{"encoder_arch": "transformer", "model": "contrastive audio-text model", "dataset": "short read English sentences (LibriTTS-R)", "train_examples": 26041, "n_mels": 40, "hop_length": 160, "input": "mfcc", "spec_augment": false, "win_length": 400, "tokenizer": "word", "vocab_size": 5132, "loss": "softmax", "embed_dim": 384, "encoder_norm": "layernorm", "encoder_norm_position": "pre", "encoder_activation": "star_relu", "encoder_mlp_ratio": 4, "encoder_head_dim": 32, "encoder_fused_qkv": false, "encoder_bias": "none", "encoder_qk_norm": false, "encoder_parallel_block": true, "encoder_inner_norm": false, "encoder_subsampling": 4, "encoder_layers": 8, "encoder_width": 192, "encoder_positions": "conv", "encoder_pooling": "mean", "text_encoder_causal": false, "text_encoder_width": 192, "text_encoder_layers": 6, "text_encoder_norm": "layernorm", "text_encoder_norm_position": "pre", "text_encoder_activation": "swiglu", "text_encoder_mlp_ratio": 2, "text_encoder_head_dim": 32, "text_encoder_fused_qkv": true, "text_encoder_bias": "all", "text_encoder_qk_norm": true, "text_encoder_parallel_block": false, "text_encoder_inner_norm": false, "text_encoder_positions": "learned", "init": "kaiming_normal", "residual_init": "scaled_by_depth", "optimizer": "soap", "beta2": 0.95, "learning_rate": 0.0015, "beta1": 0.95, "shampoo_beta": 0.95, "eps": 1e-08, "precondition_frequency": 25, "max_precond_dim": 1024, "one_sided": false, "adamw_lr_other_params": 0.00085, "l1_shrink": 0.003, "max_steps": 13000, "batch_size": 256, "epochs": 127.8, "lr_schedule": "wsd", "decay_fraction": 0.4, "final_lr_fraction": 0, "warmup_steps": 2600, "weight_decay": 0.2, "adamw_weight_decay_other_params": 0}
Rows from block 5 of the audio encoder of a small contrastive audio-text model, named by matrix and row number. Rows with one number belong to one neuron. Each number is 128 + 32 x the weight over its row's rms, rounded and kept within 0 to 255. All counts start at 0. Numbers have three digits each.
After each neuron's rows are labels from the 100 clips, of 14848, where the neuron reaches its highest value: "strongest on" is what is common among them. Only what is clearly more common there than usual is listed. The data: short read English sentences (LibriTTS-R). In brackets: how many of the 100.
# fc1: MLP up (encoder.blocks.5.mlp.fc1.weight, 768x192), inputs 128-191
# fc2: MLP down (encoder.blocks.5.mlp.fc2.weight, 192x768, transposed), outputs 128-191

fc1.636:123107115076129119173175160147075151116144105129156155174136187134018156103206203117134169077104156092162094130107102131074144120103210119103124133199144138126103112170115161149136107131168114
fc2.636:176114096143131051198121155126114125126161123106127094104165115169159050147151106225143096139128143066080121168145162111119068139139106129134169113118137081125137127102177105133093103150079144
strongest on: the word "i" (87); voice: male (72)

fc1.233:133122124097105112119176117091126132147131148102111095165120147112149087088086086108117088136112150154127115121164073124160135124127083138133163159144146098142127175164138109085157058082125192
fc2.233:124164135131109191131101133114128147166099115140167122132129090191151077114139175130104186153126147125099112175081176111154123067099137102095109125148119137216141158057121139067129195126103100
strongest on: the word "of" (34)

fc1.473:144215119044162124085136107118155120116141164099182177122091153118150075148061158121133142092107142125133066179080073125162132177123107112148146183155148151069126096137200090141139133157119115
fc2.473:135036074175087095091127111117115101097118138126115183118128147130131090176170075150116102160142089115174115098147162130099152127135148121064137102125195164134110168148132167122180134119088153
strongest on: the word "for" (41)

fc1.251:083079126121168124113153098093108201138124132112144138101132165102110113163136115122087143163155163078108167105104094145115134174094124159150193094115154118062096099157114131101123112159125129
fc2.251:096111161088153077148113076158168082129109111133140073201147123130080180127135178106124105141141112120160174133088124109131097111190102112158108125082103122137101090143165170166121093142138102
strongest on: the word "i" (71)

fc1.123:153097172087127098111105103156107141098126148180169116124125080152168153064158112142118121103069123127147147104127146100087146170102123121160212105105093104113095130108169181130199083132131099
fc2.123:144130159150145124121158132100169124130123134118121182089099137130120129162145145161131119094125134131150115184101169117167052132133120195128124152161133120164112096093121113112128158142114107
strongest on: the word "you" (66)

fc1.755:203204096094146109108143127104113115113187132149123078192140145199068089113129149116154158125181155130117186105086150131160100159160097124145106207116168096088077085157155153147126124127088122
fc2.755:083110056126161144126180141185170176057173141146094135187086089133173159130158121204085140116108119143133137099092101142118141114131163145143182151132093114101092141113161128119072121168129127
strongest on: voice: female (85); the word "i" (53)

fc1.618:074120156166123090068121074125131150094108130136101164141155108061114075110167106133096130133113126138100123146090106101195117152127118125100134171136102149079150156166148090199107138128150190
fc2.618:126095155101127101128146139061111107134130113102129172117158108147120127108125135111157139122116094078122121070086127096092122161074169147101180134103128152117061128070108075122133108125139173
strongest on: the word "of" (29)

fc1.59:100172171106195168132139108182143170167097130100133175099136160149120140129090156134134140129075142117155217086115083139195112135116095142129146161129111104141160145176095172095105125098133182
fc2.59:185124139097159097057189174129084097141109120124096113139138147074167151119117149140135138112163119105089233165107080078113140097106158075130125160212156100171104088119125146148127164090096072
strongest on: voice: female (89)

fc1.445:202111138170150127139122201126101157128097079175141092134136099125122113207146165135141102144139195190113106159088090098062137124165167142191172133140144100113123127105148227159103136122116122
fc2.445:081120126120146054185144098145206108102117166105137109186137181138111031112131074084087123119107149105090148088119119168072099106184132142138113152131133101155116138131208128051133087162129109
strongest on: the word "we" (31)

fc1.543:088160113124088173102129245123162127107119148120163201142136068133132148137194161134127123161155146127064145150120121114122124111110153106106169135169138080113189119138093092133131146100065086
fc2.543:157125157132126129172120131132135233107171135214102131101103125113161155100125117121164078025151121109111082127106082138112119140113173131059148109116120204124139108130132148090151136100131131
strongest on: the word "you" (48)

fc1.166:178140115077144086181203137151164091121110118154131154106159170137111103129148089105141095119100146121124118109094119141100154086152110119130162119145153158100127137129115152101093125107142114
fc2.166:134151136117121125124085140124081130129140110085104136134132105133175086120172098098138164156147128118173111133126123077138164125131027148116126156138097165138120142144101123119159134113139100
strongest on: the word "you" (33); the word "what" (31)

fc1.182:107132140100130197099110091112065129113089104113089161101081166125082128073139104120130146172130130203127142111142085105147191122127173123202179110164159151114082151105127123130106130183111197
fc2.182:127122134176137160255085121140131119102104145135117110139144161098100120108118122081061151151109151152170155175182150110115099094195111094044113120189037089122131128101194159109143149125134194
strongest on: the word "me" (32)

fc1.355:176105125144110141105111102131199121137141086148133126139106117137125123092167118124131149106134127186055122155116060149084129126208132116085123132102128074090147145092085185131135138066177132
fc2.355:157094135159083136139111086174126151088154190155189138126038131191192168122107117140091156101113098116130118052165108165148116158152155140131141118151115122174051071156132071157055083165129154
strongest on: voice: male (78); the word "my" (28)

fc1.603:155217149129126107158163098159145153151171161199085104133164118133133128151133132130135164164185137143141163138133096136131092131143132160101152089113129118055096143130171133115150154121123166
fc2.603:124111109150129128122176171040115111094140116113109114135117151129163154104134136154099093123130155128094122153112160130113151190183153163126152059128165120118138147151139190150136076050125110
strongest on: the word "me" (26)

fc1.617:085176099130095119109088096155108111096097104100111135116122137177077115196099160149139152172124179175131191165097141124122130147140151171123126164135135113166120179181151139144129099113113140
fc2.617:118143137118078110074141056117048129117095156098116079120140135143103097149134116198162088143131194158122113131130161134128191113133128124118130057138138143139057115129156124085145133157147122
strongest on: the word "me" (51)

fc1.298:156101130128185154061110119116175138122115169149119137101126113103070161188114105080148047114164129149206119154150097117191146097115094111113137139166161134143163131127131175112107116065076111
fc2.298:132160127099155142106213152152151129115124107085056123064103142183179167127130112116151152099094125182121116112092084110173093118174150123143090093139127123044133180129197194166089121122114162
strongest on: the word "for" (31)

fc1.598:173149105130134168126125136090140090114167101150106131143104165111126105118098133136133178170139135142104158152124099123080151154163160074103128117138149053102149159097102141108083115070136160
fc2.598:115118147167130139073156079101142116090137119126061147102116128110140141111120184105108146155113062101112152109109138089129124113169110170042060099120089135084108082125137141102124148148128212
strongest on: the word "me" (48)

fc1.164:121084158126101146067098130157163127158094111102115078119079145129132156076097101083224194070151066112149107126150103137122110132148122171118150169085072129128137195125134133147123084132165133
fc2.164:106118153125117129149087112178105132151077178130096125182079094219108089193164091169078110105128164117160150122163146078129114135125153106153129112145161115130171101068116145092049121198166135
strongest on: the word "i" (38)

fc1.151:167116053124133137138129182093137172089099206118115152129162123115136115166079131074160104163177152133089206131166090096171118124191152114121116118170145097127133142101119132121104149160131100
fc2.151:133157164160145176141192162138133118143183137086188115072179107127105145109150131151109146112127119124145099143157173134062113144210130164104129117157136099181202139130182105133130104128132188
strongest on: the word "you" (36)

fc1.726:149105176159114104135120142062119066093178046113140149172115180115128127160145187118134130138170138123090105140168130138122068111111124155200101153119105096153077122079161091132162105130168152
fc2.726:128120129155133161157136147114067115114130139120134157200149159100151133081131126135126104103178154075145123127165087081078094141099108086087142097206155116143097131143137161150117150118117204
strongest on: the word "it" (77); the word "is" (26); the word "was" (26)

fc1.133:128149128166135121131078153148110112132089155127170118118141152161123124094097138117127126105207190072104184105137121055167110148174165141106197177122123170105148131153126174154114118092142096
fc2.133:120157098165081123095146141145124189095106138169164144111161134111170089117097131156145098127096156123071165142233172103134117115110137107129166132134161171090136116148115113101150127033161123
strongest on: the word "i" (69)

fc1.602:115098171087121150124108066143154174072127083113085177101135187173122126156108148091067126100112076164136151082045180076119099120141109147122173129106196131134027115106149079198130139172083103
fc2.602:101109083086145136098099187195116105118108096091127121144090152128095116099140133081116151124117122090148126140131047095127101147128140034144126086142113085052132097120100160130139128109194199
strongest on: the word "i" (43)

fc1.637:117147198106102124101114194104114106191096118102089138119150168159172128067095119126130118154097112104123111117089135139159073188123050199108052124101111094124057182093146093217160114134145127
fc2.637:178118024205120150130119163175159123119117084201125149168151116121091088100182091129095082162176139136150148098124188093108174112160179104183116128111114103164142167150125143108061090074118117
strongest on: voice: female (91)

fc1.444:096111099193046132124139156110097082158105162112137178155125148110214148170108100099072099116146166129087115129240125089142115126139160143141139112150108201130134145126142102130123129160159133
fc2.444:124135128157087113106146093112157140128099101103207079120130159207118114172134169133093101106182165144156118110186162158055078124144156130181139117133162175150150161161078169176172107090140142
strongest on: voice: female (81); the word "i" (70)

fc1.14:180206168170114176136132129121142138131117129133137120157143173125110130067162192128172140152125113140156091186152128131113132169146107134148118155129149114014141113133117137140091200135152132
fc2.14:110128136077127118142180107112129130141122208109126153136166098146109142161133083177132110126129130136118149103175114160159131140159150177045181138088111189129115091171185158139133122149137148
strongest on: the word "i" (43)

fc1.35:102170086110129113141172116125130124129150140138200185108121083147122094137130094138119142149115069174178133169083127104099136142071068125112141086211178084178138130149143125130105129070154166
fc2.35:075084119138129122135127075112155125098123108136184121145097121112128082202157163104119071110141103052127216092159137056151116171143102110113129172166132102143169139126133148118171122165181116
strongest on: the word "it" (29)

fc1.81:123155168143175156141093135143149149133134111107122155103129212158122176165137108123190106093176159112080120134182100120074114079163102122087117149114088110088129145128149117201119120216092199
fc2.81:137079121135147138128149122130116120098087118145141106173133096126121164176082100066130093103142071122120148060127138126137121146136148113155142113130174119255151116165149153134116145155133126
strongest on: the word "it" (62); the word "was" (31)

fc1.117:130141149189111125105149125109146105137136175119133154113128092139153119075107089106145110151093108083126113138127075141169092086142124111158123125165139135129106147145128202103161110147197104
fc2.117:154192179140141125128097090086134167084061142127128113106137143098119129150167179165065109078134185121201105166135163069115124134129114120191135204136077085150155139078195112083138150122150130
strongest on: the word "you" (68)

fc1.621:137107128122114158097123119123105106096131068167093143059084097137048173099145142143080123203143110116150106118120119118208139171058120096150152138104104128126111171155115170156134086116169176
fc2.621:043068135108150132158118138085070121132172204126075085157077164177125097130124105124180136103176157147110174154146091084146155131104118130095106120110110113099129141105116052128099168139129152
strongest on: the word "i" (39)

fc1.314:128150181158097103080107122181144128099117128135096111082120102091058085184117154115127099166098161132140132157179142107136164139121151149133131209187112124103149167154142140164075092135101183
fc2.314:126145099116076108104194091063116116104112100131164132138164142153056098070137158178075093129069149170142142119148109128143197141162063148112127108088154190137071094134104152090194177105206171
strongest on: the word "me" (51)

fc1.400:085095109171070144126111129134099131169095123133150101055128081110107104133152111110137123136105147089114161047101143097098154098137129163154161192126131139078146119134202085121110018147138088
fc2.400:133178132115116122140149096126106149126087119100086067131107080187061110131128136164124163136121137172130096150117137103169160070087139110085183136121103089132120169124167154091175150082081164
strongest on: the word "me" (26)

fc1.356:155133172083135132104170117181140116196126105122147123120116093127050089162124105117134137146132176101075113117127138113139160104115158128161137122144124184112194154093174203145100131124093146
fc2.356:101153095138134089111144141087073098082133150100126129191134127165130171117124142153090126078127170174087097173169094200057208103141137129052112160156104149104069122097102153146103176070126082
strongest on: the word "me" (63)

fc1.671:078103167124057139154151122177092142107124172145109139101136124111129163106149139074112076161144131116176199149195091088165115140121191132238126121124090085084104109092127149124140109098136076
fc2.671:139122175134151124082118137185128120162113102131130124135066140107068121115080144063116136065132084114071126134148110064155129147062073173134126145179132131107117107096176122140095150108191164
strongest on: voice: male (77)