From a checkpoint of a small contrastive audio-text model.
Model: 7.04M parameters, mfcc input, encoder arch transformer, encoder activation star_relu, encoder layers 8, encoder width 192, text encoder width 192, text encoder layers 6, text encoder norm layernorm, text encoder activation swiglu.
Rows from block 5 of the audio encoder of a small contrastive audio-text model, named by matrix and row number. Rows with one number belong to one neuron. Each number is 500 + 40 x the weight over its row's rms, rounded and kept within 0 to 999. All counts start at 0. Numbers have three digits each.
After each neuron's rows are labels from the 100 clips, of 14848, where the neuron reaches its highest value: "strongest on" is what is common among them. Only what is clearly more common there than usual is listed. The data: short read English sentences (LibriTTS-R).
# fc1: MLP up (encoder.blocks.5.mlp.fc1.weight, 768x192), inputs 128-191
# fc2: MLP down (encoder.blocks.5.mlp.fc2.weight, 192x768, transposed), outputs 128-191

fc1.611:496483546535508519463461453506441526510460475549395524562490516508486514565487588465462504461556457479478519548462498549560510519499462470583497478514487443546501478507469581549542630454475495
fc2.611:521504457471518500539393509516534431442522510468571500415490374476491447436466472502449420490519498516532492470472492498508533460487588518423535501445500475469500525546553463502522503493471559
strongest on: the word "no"

fc1.218:505520508494452432560503542425519491478449541449481519521488485504516606460517480506517521438485513475478568524501487511478430504539436422535542514432478462548513569572596524472514510475520536
fc2.218:504493519557488566473472467499485471463492504523488527584517499516505502451519499534495452489420522513484490450440562520506524486574533468459453603498462516525462472551429472461507536482473496
strongest on: the word "what"

fc1.230:510479537430488437529433514544522463496480511480496517530476475425552456514538497519507538460469593501502497471480488508489543548524439505442603539556484402563573524498484477486552525524439515
fc2.230:487487473531505521492440515396510513451550475464462547461504444456515527542487412513531446403471496477517521496490548520499415514439486525555484551457449502538501445491549504469554572459506588
strongest on: the word "not"

fc1.347:523476513509475460460407410466500487498430492508486498528512494473510491420497455476418519401573570513500513481414449458479514437460500471498519495470488475498515584541524539432500407490555379
fc2.347:552555494503518567529491544492471640476410532492560498456518478472473488484521528562514527531392504512547558490563536513462527587512442443499498462553495529485505465473476500511549538509448491
strongest on: the word "she"

fc1.129:403500468538487520543531475487500475427473502504499434524466464507503464433481505514510465479396417536505467563536602522494510464441527547550487504466499519465566501487432430484457503519516486
fc2.129:489466434448491503574496531523554501471531549469535449461474507578473527542526581513456480536528570467482516505506479493424511506463458498496520445493579442390495500493522508506530479488485460
strongest on: the word "to"; the word "be"

fc1.414:501563450428500470501480492468546562513511522555495462544508476501537554492500464508485555493523485414499586586567490531497462498447462400501513479504429444484522592489495522475518525523508495
fc2.414:474501506576450486562543483472514521512500596493472483458471482554495515478551536504473555448539501510517546484510536503510482500442506505507506434493559469476456467469559483557495480496506431
strongest on: the word "to"

fc1.172:516490502502496530529605521496487440508474506515505516586477487487527441468551537470506507470477509488495505564479485455448492508466535552480497589520492511468514455468538524462550464511499457
fc2.172:581507518515500492466470506500506503495500504505490475471497499568455445505441478444440541548559506399521580453503423456486486484493534488504489471487479504501495546511503519544459529494549458
strongest on: voice: male

fc1.765:435478497491513520453485512436529528514520535500510465487421541500592452503532521484561558512544555506499511485460473535518515471517523522505509504488539572502524488584501506493519488466508486
fc2.765:534465413563486444447517471494432484506450526429490561491490517507499467471522517554493507509501474469476461507505476544463499536575481417484451543500511534527508491474507498560560516487485460
strongest on: the word "for"

fc1.722:517490508418385465522500490461439532494436463503459485496410486548455503462471522518537485478453441463512539429478455569511532494472470533430520519464496496496502460470497476502458527468465473
fc2.722:496479465517514539495531521429501446458554493542509508493432563504459522578489559461484500564506482477463501510515487506498529564525496490537550539532571449467465481529455422542474505560484480
strongest on: the word "what"; the word "we"

fc1.476:488485483490533492529499528538494454510507495487515459515525479450489484557493387545492539550554488505494516445510503595493500497513552563527509606478438583501505574461499408498429439487496508
fc2.476:404464440506460535534540481542503493518493510539571511530476453563419423537550517497554480435501432490469474521499505500525458418510467476519435467523528477485482469452502537529507511455486569
strongest on: the word "not"

fc1.130:550503561497480521509532520503520526532486562512504502542459468509493476540500510499452507509486507466470576459532442452510610493474480549546539491555483487493503489439465488478455518544455501
fc2.130:593515567472471450565509513529483503569429498466498483480488419424458532539515430494458475572475499492494480532475570498496476522538545450553526488475515485493451502573492473504472577428583499
strongest on: the word "said"

fc1.554:497481546496565493423490549510513499463464444485469504522491492493448482492482477526576473499500492496521536595505547491511565490481432499536477543451498538523503606529511371571517545499521618
fc2.554:537507481456484521543494507485528458488489542468509382499499431398523535469554485470488499433557551448481531503484457489493459541511467459455528593500552509497481437412563488481501563482423449
strongest on: the word "no"

fc1.454:455528476521503421475472501520569526485538540583567512453509416546486512504481553500510489538550505548496462479471497527524444481493502472493599507527542525532462501432460519529482470543540489
fc2.454:475509548522497528510485461498474515529512548548471533479551535444475495511468543547424499445481563526492524485480487617524498540451499457555488486509551451542579483558550506526499554488546612
strongest on: the word "not"

fc1.249:482464512432545510461459504540468397495555475487525504551463454481454505482461505512506562520603462470502505503509511465426548542533556478521494526518526506538462493457506516464476462474551588
fc2.249:492496540499540516515476551449585539450502493510451524490553516564497486503513492518528465484469469507574494440507499478526502486464489484502486562486453534478502486512482464549543551459435456
strongest on: the word "no"; the word "now"

fc1.275:525518456508544504432497501510519489531419511461568570474433481572495599461511522470494507499538492485515559502508531496536530524501461520441485445595564498467457457536457557500543585492508512
fc2.275:584411498465445540553499547509566555496465533477475556449477550499497441426492510510495569499580499554491448477504521436438567510544496498499500507527442468541475497440573481443523454509442512
strongest on: the word "the"; voice: male

fc1.279:492522514485532475515479508559446481452531528523545429549611519501457536489501549480526496566476500525507545531496470489524496442542526523547606561521484493488497505490491505499528520500475503
fc2.279:605519441525475440508499518482462551516437495496503524462471549521501477483544479531477509470503539501541500440419538502548459527482483505488520543505590418482500491513510500595485505490461522
strongest on: the word "i"

fc1.656:474469489436483530573505454518497507507483562483512563502522452502552480554508512502474565533518507531535473524510464448502539526507599550513517505470504452384439531554566492517544496491488448
fc2.656:582486488512508563468543488513471486544493523467447513473565540556547474487493457572549518512478495544525444502466504496513481474548468512487462486492500530522543465511492563561519530474498519
strongest on: the word "for"

fc1.742:490540538526506584473455497541457492552443482443527565505512474515468495456500513448450571424500498460437488548497482472510483507519489495476533473546470486492530579520506510519452501469468472
fc2.742:517451481561454503526504478440507518388481556519464491496500493499466552572500540471471507485464547508504550567533474603501550531472448508443433509530510530480461435499500558487552539504514492
strongest on: the word "to"

fc1.341:485486517531473512491497532441511522516512486509549511448499517581478509509561480487475463540478577483440548531483533526499519512554516419554509481537453504492518468534420499478508482529487419
fc2.341:485533535465578462503435466544512554487447501637590472475511529462486451450528459527484545466480482507548516585476523512480494488453475520540558484541511489519524455470539539519499481500503459
strongest on: the word "she"; the word "see"

fc1.542:463418482472503499488562526503541464491504595496463518520496482529496517498494594470582541517517536550510470469427457494484454532399537522471450460496530531453584504429483489431467417504503575
fc2.542:582503470461491522513485411527439544485562451582473451471501487498501495496480434487508539549501587467469506505536455561487433549472543466533468526453513524411490501544448485454534501453577470
strongest on: the word "said"

fc1.216:515454443430472494530505504462524531472480556536477534495527478519574498429537473461592488449447530507426499526463466531489458486503494484501559573483540443560580479505543460508504503503570499
fc2.216:565562464534441541394546436569428509487529542481507500505425523486497528531496523552482447461495493472546543506409454522494467473465562482494491479452462494516478535580539512540576496502510483
strongest on: the word "not"

fc1.201:455497557439481527519441445499518523466551567554499565534458448508518458507465524453489514513484480498472519535499452546530418512501535462493544482465536509550479496535504484501491497417519518
fc2.201:508502488471486479530436447486534426493550548473557490489478477498522468507512474488512468453449579484508464486461502509539469461550569408531501458526472439417531555530539408470463551477496585
strongest on: the word "not"

fc1.215:588488494473497428386523466461530583518463514510524455422508494479513504541502486500566482449489450524548487563505466499519520462516497474455526479493548555484489446538508492613503506485432505
fc2.215:505534430530487579500512521513429475504498490508496580444479458435504493503500470516477492448505551446498500473500471504478514504509518537528477458473508533484482490478508556504466552511525574
strongest on: the word "for"

fc1.98:543470449501502451515512538523531520508471498544467509498472508514392557517484586463497490553486588495513466492506521500495521582509509480496604508496461477505486539505514613514542488513507527
fc2.98:516508503517569468518443516476466487506466475473437494555493475521603511496545438452456435546522479590487498484504522535502485464475512506471491513446524597468500534484519514515530504578487449
strongest on: the word "be"

fc1.709:503478528494475431491467506466456492443451495489491514444425510501463434523534501611452459508476483553561507492493499520486502464501550510464502439502495494454486515484389460479511505495466491
fc2.709:533462462475484526397482559492486473495472499484513540496461513523560545389479531481486485495577475474550491505477449473465495513513509520480445464562504462490432544505574455477574578575500488
strongest on: the word "the"

fc1.425:465465500440508520434446542495504498490466496566485505574503482510450526423546507508482492510550435501495507445449475433509414528489467533544502505597521527489497514412566463519496533509525434
fc2.425:468424510516504500507509539470513496442499527397428462554460558492460447499466475552506494450493557515560548515565504482563517515484508500508467481478518465487516490535492503557506517500505451
strongest on: voice: male; the word "i"

fc1.421:493482471469610506406511483434570496504466551552444523454421552512560502541496483496472501461509514527601497623423524525521506432560492459520495456493495513482517500527456485484530471491499474
fc2.421:538488450468519422430504452511497474484493516514392517480504520564504479529494526559461487513494493414523495462463445469460466462555561440486538492550496461532470440513541438612545474529460496
strongest on: the word "for"

fc1.365:431413512560437443516453490486513550512445524526498505446498472520498413495497493522550440442484600539414504481541552509454507507485526530486510555553527564464505585525509499533494419560465468
fc2.365:528517496553506435487450490506430537502404556490482479545492478535577506462550532467509535503456522436454463496514515528478553485502507522521528544459498530490499475478488572465563507538443514
strongest on: the word "be"; the word "to"

fc1.101:521542505467498506483518532474567505508531518484494503464524485480514509455574465519508528531484418560568501564533516489548443499500508448515530499493515520491526516506558533528482549422499471
fc2.101:460611568525472541496495484480489445478520501442510491476470461537483498492470531500491547525551518411493513462526540528503461452448433561610483432463509475511461497442513558569471517470543505
strongest on: the word "to"

fc1.595:431456523487479499392506578496465547508421496463491527494506528459473452502583491512534463475470444516504517499454454455415529401476501461483432498518526454528492492478491425432479482496484472
fc2.595:543545510479475544565559452531530464445446455528495485447489512470538495437454489545492474532512494493544440485473539394463483428465550507487482570494512544515465506532463442502484483500548480
strongest on: the word "she"; the word "said"

fc1.495:474509438494479459517507491475482550535491579560537489461502490552486463430492526528526433540516606597501533518494610509514525496524414545542523515471483462402491534463494584516504453500505454
fc2.495:511506490481416503541481534503487522491428478477463495552512469481432561516533407575447497416402446517459465479530477534423500506529493500522504524561530480485521509470439527498469446568523485
strongest on: the word "be"

fc1.463:559464486497507472491473520495461490444501572485568506629561463473460581568566506517514581550509399508494495544499469425530512532537491489472447518527501417544512526514520577490487488461555488
fc2.463:531547500581480472494496472479475545507522483481545480552503500500517499500551477529570562505441474479465498490510516437464490524557521507541564517500542489499509550481500512564494481431502550
strongest on: the word "i"

fc1.513:418514508495501456505490527500531527468546526437516595482508513474516537491535561490495508554494490550505474502423473537512470465512503495546459452519531474430432500579505474658560439528535494
fc2.513:527481472565558531498488505473542485522493479519570455551485515518501588540451479500447433524507503463495493484602481560451527491523486545486490472457533507473516536511520553478479481482589575
strongest on: the word "to"

fc1.150:469523520496493459477490443515442502467506524478579566524576466520477489451552495532564553468490491447473503503505557489457485500446571477494497535559543474439526570481491440462495546491504560
fc2.150:512526517522526503519492531545616465463495501499470494551461498542500535436516429499482468588515543538424574512477545456550520571509501455507510494483524549561492505489524550575515470478491510
strongest on: the word "not"

fc1.229:473509498476488476460466504425557524541436529461521529536494497632498574528495498505473441469528522457528488546496466492495535495476499494473484485492565524423496468481611494555480499490539467
fc2.229:540617475535573510456498500506439495493508549489381536501490475443528478568503460480488492487506492555566411462458462461480455478568575475570506484497496479517519495502457506501430535533487503
strongest on: the word "for"

fc1.354:491463532529411490503497515459494563464513522508479504452561514484497479410494519469433530494515490535515533531501403487504484583519513504536460489511562527591509521476597508492461482542481440
fc2.354:437502500507516510497547459524500442512487524482484433535495501506429525583503451543483475459529511520479512534478452490469432526478486476528545536600482512427458512547491505516542504513485487
strongest on: the word "i"